A small sound classifier, trained from scratch.
Model: 4.23M parameters, mfcc input, arch conformer, norm rmsnorm, activation gelu, moe expert_choice, num experts 16, layers 6.
Training: adamw at rate 0.0017, 11400 steps.
Data: trained on synthesized solo parts of chorales (CocoChorales), 39062 training examples.
Rows from block 3 of a small sound classifier, named by matrix and row number. Rows with one number within an expert belong to one neuron, the router's apart. Each number is 500 + 50 x the weight over its row's rms, rounded and kept within 0 to 999. All counts start at 0. Numbers have three digits each. After the name is the row's rms in percent of the matrix's.
After each expert's rows are labels from the 100 clips, of 14848, where the router gives the expert most weight on average: "peak on" is the class under the peak; "responds to" is what is common among them. Only what is clearly more common there than usual is listed. The data: synthesized solo parts of chorales (CocoChorales).
# router: router (model.blocks.3.mlp.router.weight, 16x160), inputs 0-159
# up: expert up (model.blocks.3.mlp.up, 16x80x160), inputs 0-159
# down: expert down (model.blocks.3.mlp.down, 16x160x80, transposed), outputs 0-159

# expert 10
router.10 079:484473584556555575519523450584440531422376475523589570473553504438414568494484444527502487444500563498456453523586479428521450410518493431480518484593478439489491521498506495491528464567473457394541454430493457457494474608519439461488481530436484418503465477600464419466607434626533441447593502494542495469502510491546469507444468439524559520440529491418429479446534485525463452456412528513474548468581468494543494498496527507557479443485581506520580425464425499476482606551532461
up.0 117:500545488553426507530621504504504489605445477466437513566494466463518432531533542621564517540460468555487454495505553492537544497521437471594492481405437500481487561369475430571488518439510431503461491492493532468418488474506442529528537567576471435487566548445465475467447515466471587526455513575541488588460501525525509441488539493437423417609428453491551473571494534474599476488465484472591535510548504454544447403553549450402534534561426437547402460579502527490510465531562558
down.0 101:588423556593519540530526497408499468537468437543496483538527567531495561464554533455487519558399523397502498495436402443513472463417411583617499526507521537506530452460536448437528515473553494491622509504506576532473510538488395478494404463508555461569551433547416423469504521385478509502507482519526530565507451538599496586450588451479525455429517397543452451497477568464502541553560510513483397512513482612527432484466492477599479533478530536546459483570540511462542508530510515
up.1 113:542413519507500560552528557453549463572471408390474453516437421351409454559555593573501555438466501486456474528491567526515536489468474421516514485447449610535516487442563450492555554546421564535506543553536463454553426531469476511600473490482525458440485515565536411490521412535518552532605515530499524513583471386483467511467507548437520499478477458486440444520507492494487583444447472531458563418542610490478459431552487522469489473442529479550561529446473559591493549527508560
down.1 128:501508550471498563485450472435418526448484562450577513559587481577584405522478441489471402556480544513509570516454482475497415424456453552486503494563544534517509502587557506453534530546472480532534445519479567532542439506539525385453550455580514495440493455541491434508517522512375529480537496435532471564464505497576517531541522532502650470475574424442486565565468481484404611586482517501521467532570487421559504512507477556485506493402547525571578551578460529609524491529417508
up.2 091:526541433560415417495557500485526540475480535577385476516519439447545411447541570525500544479552497554438491656453436450528415518548519475596511445527528409546502477493470469526422521552575518503548581461410539455515472495526626477504550508466533464492513507439501561552504495461559564481427496547442537497419469518460524484432529579494422513483449527579550507491472489422491477440523497574465560509500548517558403395472417445563508487508441449573455511409544493481466427459545561
down.2 096:535491473491504426492473550513531527519516492511529492546624512527492480421490471499489489500488426505471485561493463516587442476504455554434376487520459559445517515461426495545456439537480586542548551480463475465409436556465554588566487582605470449411501470578558479429444594543580479490609509518532386490594476499462557486412594521544466467500422488511509585488478469376618458489464547510410404554514494492499561566542556512524460561456518505469484543510519487582472532499450465
up.3 095:491557511577568493520496432437487493538580486584460540492524462468515560566505590544660543550536500566561472444490484515598503535493465586587524476399531561541496501408473498505450569475481538463455443532505471437501490394543611469533466524521515512530463571569474407487455526383439473499576523469490488545467508524477588477407574530519465562418467496597486451495500511503477525515465384595540509490486495440460419496587514420440543494553389485512476480529581489479504528514493501
down.3 097:539465552470480481398526489526510575533571421547445498482514446524463540394570528487523500539408516513537491520469431527468527514502460504463519561432507497455371539436469425585429482439546532514513501472505478536507506476474522455512541440493589613513552437473510445484484475491575537611486476527498623577487512576582506494410531545479534482570533458455486399528600460378559461539468533458578523479521532457460496523579555532512544576612539557524445571502553535479598481419467474
up.4 148:463443567463550428536442453523523474450442396447558557530427497555464611427495441524386405502449573477522526557517525494430525477446510555577464557574486578501488511558481567434435486550571505483578449493548505391504479525559477490432463413401478515572502495551455491456488590458477575484509534435526478550535555534404535492532427563464530481459540523434525540489454531559518552500589495571495508495388466593550544499460443484464504493490544416467462536546466441470534456425490426
down.4 133:463520477542533497580498537459553561457407421503573552455425488510439502433581600535547491505512640523464497526463455505500597433494430449589423500537493498485467457514470582449482450503623553503520413436477567464569491532446513493411442519539551499550574501437458505547483506440532469529494528462468513521539503485472531461535498485460530506419527572445423500474444545439507521509557395508477627593387490475560471421435495522542403494605418477517465520487540444450527451508518518
peak on: silence
responds to: double bass; note G#3; note A#3

# expert 11
router.11 082:487481502448458528500560476590434526509536453543496435485546536412457492476434578547529403403463449566526518478547580582512538456486422514545461435470460539422486581481540520487468585557460504447449539481609479572465471583468535476596565535482480447543482529447526438492470452597434573472570432583429401524444482497496486521482522489549518503516552426574463544496530517553465581438428493545416497413543520535450422501574557520522408496469497520493521437606511476425547529528574487
up.0 097:560476484506466509484479390415509554522508463573521518483446397521510562464517565536587495564483556440468490478402406508520490583514470475552493596520492453620458501477426515514509426546522505533559504443471438441469506410485535491425460515476496452571492490517511564460410562412465468556529533501443484516497441483465526440512502423510466521488485543556489524426558502390560468487630376551532478504503513595486425450570385424504429605510425495554507544487422495514537540454525491
down.0 095:432471461407450525561541437538475436517544598480530576433461527499489581540546487590540575457508486572607501560484482481553463600470489504546439504514490559525551591521532563448528474506487543478516458512501458529534560579533466519625554523427427531454524541569539455545439396580432555501505478429442484523480478524474474474518479529513533448530574460520526523419496506548482494392464519391523468430499477481517588545563588502437559448570574401475530460563458471524410425547540520
up.1 087:510513549582475513442487451425555436444455494550543522461510570537513490429564478512527563601515543449482536486445469407530557553498494436495520453516568502559469569435467398436427438500498564441496543509446430523594471482477515447423499518442468432481527513471492524520518481424501569529459518506425537455566519497503545466479499489463422490587491553535397499507470554467545479521375417538516450458625504567455482501586451465505400507516429479545478442316510449429576525474490502
down.1 104:494478415469400491462569485532483488452536544482484428445456531519497598471500482529572507520513446512555447475529559479390475612497496435511594498468513499481578537527587466471455450459541447537444483451461428542492462538603562535541643633445449539536509585495517537461508483466504453399513526598454422534443591500485423432511493508559464444561532534493536552463547477606480531455477494469537499458477465513480544514456546457420513368600552570510453481476518517512517425532479460
up.2 097:550466456544488509473562452427521575546487502601414529452513398505473582413508496481477471561507505515477497595559394528496519527470429454458521486437509448553483460527435503562523472554501484534443494487493494490536472427511620534472439491327533492474500497530516484468438572371463524480487574545479546504500529528493561495512474494490378568509520536499557449498412476402588455520588432541540594566530468466486508528493497464610500425561401517589492478442508504447467443532492572
down.2 102:487437475475487540495470442508434445539562467505450478459443465496536475466488469447526507426458513517477608537498424445490430610550518411473493498493502576527545501477488526493634493483465514449408535492513508446474588573469468512539534463546473521482566484532513534509480502537449528578465473590466408462375487535531521497491448481558626440550542460578418538465552513591503404422483504574495450515559542516536601493483516481527501522469528527510372452564462593538480524361403571
up.3 100:444442517569495462454619496494481537511526485593465458538360409483545491520445578547546514589481495498439495507501517522457547589476463429525524479445548523484422494548386534583433442550432485415497429588467558476514547445465577476430466436529465509463484503538624561559493542547561489454511537585502547478483498491449505465487591455537454564519462480454481463530480511436503573526479499546522552346504593545500463435576520492510524488526478452453579550510432439473500538497517395
down.3 099:533568528527509511489466534427486544515571439539586526439544647522486523516532504449430478474478457569548479612493463499429495504472516508521402526524490509440481479468528528520477537502447435545475447587448478461535484577587543600555489532486499447502536536510486454555537482500445568532485522443545593520523543558442553621600414460571529486669504528411574605540460514557518487413531534481469507508461457495527534474608571469527588569479494507510501410514438538500464472432483526
up.4 120:507518581461444503598568475484478487640529519486525414590517443498469464532525487527564383447441476528528489533513492526539456441677488581541457543466465551484510442540551417571494477485558448603499571553543575538503534472469521498517580522554576438477559455421488478507508501497457520497487469486616565526478521500552479525457437477510492508508495427474572450505485576523479480533511606434475516492474496449453435425581555498511392466546539443530475525569480571506563455575591562
down.4 119:453501552498498472477479515424479521528423469514576526460517533539466513545543534431574398397492541501429557493514481483549602479492553509526506569530583503528498484541464469528550417448517520423512390504458571486559550455493451464394465541622535544537475456492520431587575447379480518498421505525493472525548374533519502443496580542434520559439473481493438537489583483477426493489522450488556483569526503457492533503525495520498449631546431462591438543530572520413539585494426567
peak on: silence
responds to: flute; tuba; note C#5

# expert 2
router.2 095:560506555579569522447432528454512571448499522530499466465445513455409519491427540521571522448505517540453384535455488549503513439483446495523567582456559539586541499440542421461489533433446565435508514569546518408567523519411433518526561611532526469531534514408477583512558468520430502477540410495560486509433428503449583486415557491544442537488507424419423455441507471458493484559500492440493550564407538452435559482567504454564465508569489404457477482573528461460484503451525413
up.0 079:487533386427479485527568429570554467557592497502435514418522531534561497529447531545536573436463517446465519567573559515503546489373519414494505475538509497464497529460389479514577507592553493507552499468505451509487471508536544451533398475445506436476418553512450451487411514509556553454488633427435482461556514473532459492522487517526517514531465498524456598490508485413513431422510551497558519445555468558492460471519428470461491433441407576380584474422502544584555446460500459
down.0 083:540540531542426441489536548612520533465555570505455530577633515389545509550571497506470499513548553518392498441400551506471531486550530508519546491498501551489437454592444418539410515604492507587473440471447472503528524492522536398542499620580397539501525530499449487516561501502476483402480508502448490547550442453472529490448481528475532506496566619484552570530499528551578531568538480508490547484481374453572535554529554511479535524505471481504504448491492647461460475467456462
up.1 086:504403476474507480463455481523457497542584548407500405469435485528539525568509425603496568480520473467455451488449527540533479532502552429437576545409502518419413427469546479444459489497501472540533531513478478510443476463537440452432533513500555418510464393427503504519451435529502465519516500592469528482487507470433593491468442482507478450513467535469558555365498474580587578497454463442418529553507563488504525436586442527363463519538430542511464473489460534541565490433653467
down.1 090:467449370478545521424529497541545475505524546465488423475438437512521535471517474562456553523476451462509460430449519432445450607444534447502559483433501374485463473424506463437393471486445473504565490449515490579463440669521525514474425419509504429512470515529465558452371511480529509467515620497520380496532433419480570601524520482561514523483505446435525568449489428498514528519507522518434478523573419520438440523460491544497500549545511577458519448528498483554572453511530483
up.2 133:414528528537438523595546541517463454501429522400555429518531468534467442560595434528519412453374525579533454459527566449549466471582452515541497473460397555466565515437577458583491460478572470531548491557535566579486546435547446540444490583502524500499565475458436469420504483453495507533445459507504455544473519545513493431421416428527453413498535501433553481540489564587408487522441515447446532561476515507526371420555496537445468539466520495458466523542492539487524449562558536
down.2 127:488489515524488508560540571488517474566468438503575512473478559491473480514519465503543438401461511536481553439511495572490496402535505559563461540484450566512520546425477492580520546485541449446519411474472614468550463401501467460462418579530545445569528517446416375525546412365453533436539538449440520553446537622480500400478502486525480488474534532491488479523396498548398514517517426491460583545423490524520410497526524533456491475558505440555427626545429500484509486543511549
up.3 072:461506432504535391527594496564540470500537475489484578427481481495558514425596499493421532556484479415543432551503492510451507482390537529456484433510518444532466578450485529486497483504571513498566498444501487525555479479521590487515453450473539468494389529451522487452352497433589549523590550475456558409582589542527542547507488474515576506471435568596574578485504433407494522424466451557515459519543526587506469450469378498459486538421438511415544478436461460499492499465504530
down.3 079:498573580528423443485499537484452509522428471517459518462534607461525566487465593484474563494373560496524408493464496436442612473488516465617533463488575430533424433555478516492469557468579493516505473494556511475587470532519490518462502516509576487607396466462484474490512540402516474550489388602458549464506470523494548488501472580444483493563536483547430429398508529482477526567530534495443511515483553601468529579527565491461465358502533496400516527488484464560466453465556536
up.4 102:497476538546438598503485500527410445542467435437528475473534547509517413459536449543449441436431474580525443543532547455562455466487502514599508534516465480411588452400545520590475455447551475662501544561533465623412512550516520573532485430539613471507511470483463493440496590419462454500448499431480549483508534507471532469412438513493487469483465470468584534476487544549434502471507531445434578537475524490497386434528499479450485528486536430532408535569520544519584520527546549
down.4 114:521476595470430444637550535471446497427506457565598571501491495491517526513517465530460463458454497544487534401528511521515457464558502603543451508481467552508477492422496501524592487462540519438565412522521589474557495430519434489554411591528546479530556412400389430485534450464534539501503514468493503573465532565478482490482536478474473478541534451469481394528455539562416514453469464468467579551485482430555411489555577525495533536511492394599478549545444597438497572525574460
peak on: silence
responds to: saxophone; note G#4; note A#4; note A4

# expert 12
router.12 149:512487573461515599469447461467472471450470592448518370566575520504503517560509476438438426393575498546572509458476505484479374426524503558470474488545494573515525470513547490440606536471530496554448516541547509521501499564486448422457511422548528543464510479504455455469542466642503464542549521465569477534504569525613535509551478548460561520524543521506534561514525578588506593546473609500523462508587469416507546509487488557569539467497609601461522510553517559581521522527430520
up.0 101:473446471545469455509490529513554480435517451499446584490466397507522573477477489542593569572490504518446484502513491523610641507459542458523528520496502452502435530448410489564408495551466528481620521411475441458519419423524491544484497560505468488544506548500469557491506503382501511486458567541445534475552410524431466438480530480512384489517479528475444477451503422404482485506623412515585559498508522602494410513514417506443462486531389438447482502475482423432512438439524507
down.0 073:478490571575535423505528439550510324475513459532448459464525493459498520502565434541605596501461493470534535481454522460570545497460523395478490424554510590480470514520457473502392553505561464472554490514539483551489498536541450519496520487499522589468535438471505470511488399451527567427414536497508549512522493497629520507532449510452488505564517586463499592453467486450549550432497527513575403465518478512595369482500486581351510483473438447507578528506494478517576493423470525
up.1 096:457529439456539502515566524509543545450499435592440597492431552468564505425531449513516617613472448477422451536553482439543587569484482519482449487452581455552535511463412494509377416524534497478559485427501486422472482408510488587457472572519474521578464514550509540463500525430564567438512526470425496432485429521382558452486552521476467488538482503519494459507480445408526432405582396491504511511490466550475409444537521492472510494536424460441492571509504413440459522520560498
down.1 098:477587533473483457495499431539590500475494438440497539417457446544440562524504468515452491436546472485457540406546546554455517526386484638466588414498511512487467606480535425511496530569428491527529562528541571581433572560398492509545411458436495544516543501622459485615483435432440495556464515508473436559533486468431458525459437493415489557500555546541488543554504578505484522529531490487417525576423503507528505564536433589494415430483446473502471508501548549515526550489500482
up.2 099:477414491527505447485584503538567524532517418568457575476464484489514537404511526517568617567478482536417472505511461522528585507491506434485538500446530362588491533397431459600346513501522497439549467530517443434487521413520542498430493552510481476573499569506476494541466516409576556499473547504408533516550466489398490443506528502479483482500464530578515470487478501454519430440567452522547568493371547574479464463540481542459441540553361460548483528469517471440481472465527540
down.2 085:512495373548448468448483422473567457457521529468516583555618464483589542483490581476436387545510507502441531507482465568461463541457459490459472538502504567513465427466437568553484506442485441488562520448500533568520550462504523513499394535479578555453535553557545522480503414565474513516532518459465574492491433536420529578435529529420580542454454580481502562455548434479431478482449548593560503563453451473465511456583479489528466566597454421516422516513546408437512503432535592
up.3 108:490459435477458428529512488465553462489558468599454591483429499519450582434489507572539546685487471510428436543463481519562583492431465484506540488448531416521507588426399506572442473457536493447568516393477504445482500397533528544450523508387459455543458570497529503549499475397531524453458449490426521449487525504449520473476538493576433494481457470505503465457522437410476424430583461512532538499519505560439419499557444472503496511526387470562499525483473417448553441474509499
down.3 097:450594450508414455420442486484465456501543445517490445443593458500502464488505460466507430507492528595593578522538435544502442451494491512533441526455513380497499485580473559499558479572502629526516418491448593559437465461490524518533562527468485470443596468409451562498477509457460462535495487435539501417461454522559485513499536494504438453497457596444465604440520525465529443565533439565637416505541489513554530501541543484566528553461554618475475440437498503534488462518533401
up.4 103:483538465575455440539524495492532488523500460610481580412414484530461508453464482581531561555436449515425427491511534505586588534482511486498543497452513410532479567412415456550420438468434519469568564515436458500477437467525506568488478563480439526543561566514502524628516520430569482453505570499376538518553464497432518499479509482507485451539451486392476427452496442431510485441602442502487546536444501563480494505468440562464484531532374441500479537425491451430431427436492557
down.4 093:497510606576500495539534481442538531502500415521476601508558450491478491476518492484583518387541439403527459452479444536431535399504558547528503460474498488478481509572536507548464604397500475491514421509574522450516456493433512480454589540580534482492470472489520449546531583505420541498509474417495577542522554495511569424455551500596515596463509485480508469581471459543474527549519570425434597459471569575486463554571477540487553465453549516576448483447452640469576510586518559
peak on: silence
responds to: violin; horn

# expert 5
router.5 087:473528468421510509466501471525477515483495509516551458464613450505555555557486439535557408540474544468576595409467570537419525453485456573392510421495499492519515515495521552537600532444453508500584548479534543583468550542541455489445528397445449454532444502431541476449465561457525462554553591509440543450474555538553506531537513543471502426435539456447480434539520575455570445511486588509413491591535490480499578582455448511560486427565570579478491529544570422474510571519425422
up.10 121:575478422539483470424550447521494433550598527556488538454559460451507514438535566454508528637526521420427541483518369547520539537530540529481459478563567484551474478521417435547477435437539545392574490480398469480517410393425585493524458422512460496477428566461516445477489554370520499496467566511401461397466465476491556467474542548519521538480500490532458464496485474455523466502457536529528462489547509562492486435590500564580528454510402561472529531464495523473513572417504501
down.10 133:537465536511553541496496560388536479505457479454383587551562578529461532548570603489497532530478513492487496524416512514431577505456485623510465466544515458536494487496419498493436434445496508419556459446459489446483474423445523448548419523530530438529410516524472542508532458445527464506479509488464540570502527377516533510434563599451596533418499507489407532468481470567478470513576432485526525588525545587518503468478471550402504530542396461532477591539575468484481536380495578
up.11 107:524584427538553470537525441523651535505491557574433593414469514564451544461554570573535552559565451487451398550492440567539564498499543428598551459418462391554518492420487430518504519542490431500485538464527470478485525520496549567580482529494528495542491523526464457514501607507537509470458497450395542471487465403463529507449504492532483526500490467545419515465537508494493457396547430502511598469576475556416464518543398488470446488514421492458471459374476462513432553519506517
down.11 094:504503458495532492438500588521495471535606462505522493553406455465471544526451519455492519565474508530513440465609516537469520508436500479627555645526535471475531479616481582492540488521541426557518605476535508381508552479516584549557507516533539509537529542484457397498460562568535426545533571629374522514449487489541475431571508526536489542511515514561482471573539454455466490533516486545434535452510484574473425574435518479533481523490359439586464570533490509512475488549463470
up.12 101:525520494530475427496573519401536563515541477476445545453506554454462484465491488529520587533475409499551473506407444499428494465539585463548473408503509468459497454490445441561485541468451451537495546490526451494518543419455520547587522578499518401477516535508521478628456486508546569440509525473440639468496517410518392532456421441478462560617486468515462510486547462461576505432524519468548547439573481459497466474549550464508448540475412489436627516425419500505427406514579561
down.12 100:388525477583441456472466459586569473476487539579440555543579470487522565567466558503535506590439491528521501592561482546463554441457454519424498462435503455488513470543497397535491478443509430517394528501396512455505560475500550495493522538550527481524409601528537553460465556586475501401458519566508478573493560489514561515445449540545502521491523455507419494515504436396524432511428446548603496399487466480601530489472477471475446436540581476498569412567552458549468469540531433
up.13 131:462511489568434532511620497457524421513510465569554474517558518511507479497519477498518455518482525545554524464516473530627491440622454533503450461479493479479527429401541433608585472432564512466557519502503491472485439323438504519468452499547460443511482516410456432518556570337447542526488521515533399508474528541514562408461539554557552472459454505484462458565457564434437457520454538458554522562506482510482474452626485534545458505578445506484485501528528595450537476471520530
down.13 129:549543592522519497504532590419474480511512461554457549508469550406435544465619565577544607522525570478527524461498484517487489529491453569523496464548444445532461473487481470527429489571479498466477433463490476457555507480430558401491482473467557419496556467542439417503592469401579538451416538448459517593554497429513526454442597548414585553415560525478401483505421462459458529490583447496535481566547484499534433522521500582492460515462434508566480577524468578536487561451565527
up.14 096:544496375568524500515593467510529467521494517476516421502477485539497488456487540553446518519447514555491496541483556546518515527493575442497451440466559402554541448499437460490452426522496545481525562477487408498493478522456541467538602473495488579489481588554549497547457549398520558427455527509387471425422533417417508447384535494577548517508497509564528471485513453435580389374485434521439546468528547514502414420539509509485531430545404497447543527519401535519543460581522416
down.14 089:562474502491485497410452542521479454530552431404406485437449414501598547531490460432491569578448504424506536579474462482510449535577519529473479528480568378509468461514542515393532492568438499504478593560512525409409496512457430461592482493417480495431473443461498623489472456492507443512442623431521448480487464535411534549447605438503470436476575486512520513509571547501487522521474515482500414473498464385506505486484472483468487435467394515525589518442562496511575508509482526
peak on: silence
responds to: horn

# expert 8
router.8 101:457552415519564581445463514524518509524409572480471577502480502462497568557550478451479511525559473522406424480522492498582475449464453494446462574388505443526484535471471514489501478496528572456494535498529544540432435396490592593497490487551428501573497503567425482533463514380468425578582593499418472398492563522524534537579513567478477493448466542578531478445519446466462468460585396441529505498419519569409519437454504492504398538496485578516463453445500511465473581468566483
up.0 094:396443521441474433560530514510597532442599567567469522448511630478446464549447476587569575509544514437503482555439568472582540487482484544482527489461518441517499580434461481477468561461516490594483476463546497485494566484372509571459516656518400502512465470466519488537530502397510521489516571451465443458461501515575447475435472555512564504546476400483498484489598460529518517621446430528523527464514475527511478416519498516444490465517407536453521563366482493503511500523520525
down.0 105:459459520519520553537525450544492445512512525388566606426535499494518520421497501506472454418561546483597481518530504482556501429522530520492496530487489508476403510466479538474426550506516516490404486488585478533511519526447496474463491485511563508496530447541378488525597492511507412591510552585470487469525564319476551526478540472453547544393518487523516552540453474516519467471530437505478651475469532592404536514453402565579484527455491532578502502549580505610441543600509513
up.1 109:393506567498490467504457583529542457423472505460569488549547512452480499363506543511541430527445522485475582586448555524499532457454509497416541501551412470530507568564530527549473447483445519411462456500550533454541478618581468462545582543473454451513569540523575652415539472520523515505504496443562509585502499605526468466505487465518583574516504516473432457511545554535513479479525579574531484474486431478525590528482588419472552480488530485448512540433478487456486442440389411
down.1 091:520489484444474557492511468569483579477506438504481469556483590400480412571533500462540520522451439476525490495423473443491523463533526550498457497487548560409487472526531620541450484490432494558583437517510559488419541483441461528514516401483528442508552530512499432436503490454469604438505465442610454559522485645487508521425506575495513475614527551529570567505547516548512506631531541409518528495588402428483523471462509506454520525457514522535498434483352513453484427511541564
up.2 138:435554438480505519480434488544571493496431557468539572455571555565417526582494454511467514492544515530464480510528581526581462491472452540489457534442569500530543496441492506419492546502544480616491559545563523551497574526416564564444467560537392541574452430490437466514554563487443459547536500512474580455493543478572466568528430547424476476469469465556586549429552477579515519550485414427468593507465547552393459510542488540526406562412473535485482446401567467515500525544587528
down.2 130:485550531498537498487523464476499483479493515424484586486533531482419515448534476532558506512571547438458457557530481566456511418446504530547542523476518516455465513462435594464406517474544437429445514484470463525469469480480464527482499467560535514531531406499442410519574483447493450568499545567442562510527562393468514561498489474423527526464515477471464513492414499617449577444576327508486522535400602520408404506431436543530450478461479451584459525481538521605518576611462566
up.3 092:424483471455500450588545484500486514435514436522460498465457640477571392536556496601517592544492475477525541518484530429430512570598533518384501474522498398512416592497475427517504532544532556501512503441423470515553472463438501535543546506460434492460508379405568462418475512507524619447509515487438471472493425548502427439465439495396513428577506495481475412539531475517589431466455490393509476463493449513480553421534500549484493445522443547490510526476451530462430492459495484
down.3 103:543478509564527539457522423575518569526356593460553561459567475548533546445500449463492434424570575527537488544495508540525514387404508538466451511510574467469536502439483486495548542452556511496482559467540485534472468537518539483478526526562532547551527505586482538574565549535441441610468573563492500475535494398485495529499493487442467583429546576469488549483429466600524599489542380499497532461471596579396457476472492488522428552473530464541498519506599562580523559563496525
up.4 096:500501446428454566512470433456538496415579368463479482503544529462538461512515578522609462504433502498518556455463471485467575519492527444482572407546494451487387510522401442570471441542460586489490477443443479488496514545500463521514477492556490566454504458474576523440482488399478583413437568524498446486533483452508542429493544492544562495449557540478440485532509525494357447456503544539428438521539461441625476552487463541530538430613423431487538579472450558523544504442429512
down.4 093:471471541521381545436510558488444443523534470536540446484503466518505523430618575449528572556492456555579532462568479536513544468553526544479433454560481603494546588496423514526489436443632536454489415518454508505496488420521516510403405499464464465431569497454480523512481527432512500477419551473461436488517464554463479510523612489504574619581494560488540553501491517447430483433491498531539384547556443509539445432513497562436496467544477525578542491474518510403552514410580531
peak on: D#4
responds to: viola; note F4; note D#4; note G4

# expert 0
router.0 101:449480398473416502457519483419479550442452469543520566501522568513561552413520536419485507574580587510458566513514425545507466507568494553422524428525482506510486464491451437557538398505598475521585432513483512470509472453528512537502447433469490449498412454503399411438455529364527489534475486512486453507534549497556488445526514564455490559455462435443431501503517510383493482519594524539548420489548423639488514520530444544596451448479474579531591513440526494510557514449467526
up.0 086:532486474444505442502492530476558507535523472514451504583418500503497444482436536606514552553480436594492499510471599483420575494453431511588620561483511453603468509482496465512414543481470514541487566482596519486510508545511452542541504566480564491461506457657507529477382505398567495447514511429465522565547424429509510485437474446454478502497534545438559585465542493505531511476535404492468509471444594546532455401500527466472522563451420462460528494534524424518397406486550431
down.0 095:503462483540566491509582450570594462491465443541373485514543512553418516561352524462530499548494424520547431580501521519551447457514519430607550558491490439510468531494468524490554485475472441610469473478518521502508541581571447472590521593574500529544564525555506585455572486468494491406577450461518427469468440544449482489545439576453415435586433518472568498544497528594586511458464460593500517465555572473458487477486543450468510537552481494501474477464575536538504412470468464
up.1 099:524558530469584470562437515479483461524488501483516530535498553571496502507506466582526557506460491517490578574493516554443631502427500504560538524481415566564462529493426588496477592569481476531484498468551521393476494579517440496422435538464505591567586506574472523430475520500520556392592519469477570540566525544445487503529485544481536548556560589498566451515449494565505539571580455523442568493439489531548473511379486518446485459508578392546428450548561443430449401519479513
down.1 094:417561493531562490546506558436569494446372447475571523497450457549495513507486421414490513589517543474479543514483484427521574466471576507479471535483446491537491579531496611474470524535541517518500408422551543438570517419495458442424443416509535487532529467516462505460550434484444511481500442484604458407526560489460534477616436512516568595487541534465531495489631480556540502481603428537509549518399440479486525456451476549529470550502528465432459366493472455418548454462474489
up.2 085:620518531544520490550476491484453516601586478525428480465451440569458478475450453521474531492470509507530530541526549476544538527484442447586514534420457485555510525441459532472493478453530462488499513556538535369425539423479472634595458548493549559532516565533470549447505545410453544513473467554490532583486521546468468505464495448521438387543510522609535532418552459450526527476544501564503464526470468495372427506534447486483539567598533514656460473537490396431507432523562500
down.2 082:484510545496578490517529510554599543459519518454550483499594415540567528513296400435514572478452442481509440571474438484497521517552563511523549553469517509453468432474441558442535583473493424547491478504521399500536479517527396407501440558537527538489528429549519467511536531545502403467574422503514565495536571466488481503415511479478495614525572634549511527570517462487480474468535489507508436455547493483440515566410568482500493505617555562441500517546522558511515469488511479
up.3 095:511570465584550546472511462473492488513509607486576458484544495504400501504542468521495541442495478497433456481548550579614424526443433472544519602494477521521546494352486558444529530503568476543467482483539543499478485494462492493496527528580514502585466466571423542470576504471469446483530521572467511486514506469483521619467509533480426488511495533471513557400563406561498569442540400419486645485471527564429501550498534453499546581576527454545346458494534490527469561556541440
down.3 088:480519491503542477537460579544592483525490501513535495486510446590484487544488365415509485552519571530462466541558495489495564493543566386565496608464437391471479505496515566559452532432536523437430555485458521487535555470546548509523556561529471521527568445604476425555589448452465468467599506605498546454452456425527566535543502515499469375492533529538553450439496564563490535511517492477523567420549483562443427586503508498518472564452522559540516455572631465493500534534523424
up.4 081:607513531487558473460472462488425463503507415465473389563490391554442432527484478476551509437416467493499432541415581503472488553438523454497575504530468464473510487457494468506475470560388481572488437486499442547461586542471388441556538542516490499544525561508568592478505410555481461467530385525489552523621397517496399457426554531445479514522496522530540535508584418464575529516493420473470597497509452474420453588412493472523517517486458445483444498570495487529451453508507535
down.4 074:539484577537515504496473534696502443492506496555444403535516437547500518427510511410511586512433536473518525555590437445509447563446448464564623583456527542404493532501539379463416523493513602509413461457459510495489544524478528516528513513516458591470493473505532520449430519472511506419502545500450536619512509462496509490521512503446568511497622536467454434526518415435493482563497471554475402494503550474430445576541456470475571378515494532493488483463511488513500460417513472
peak on: A#4
responds to: horn; note A#4; note C5; note B4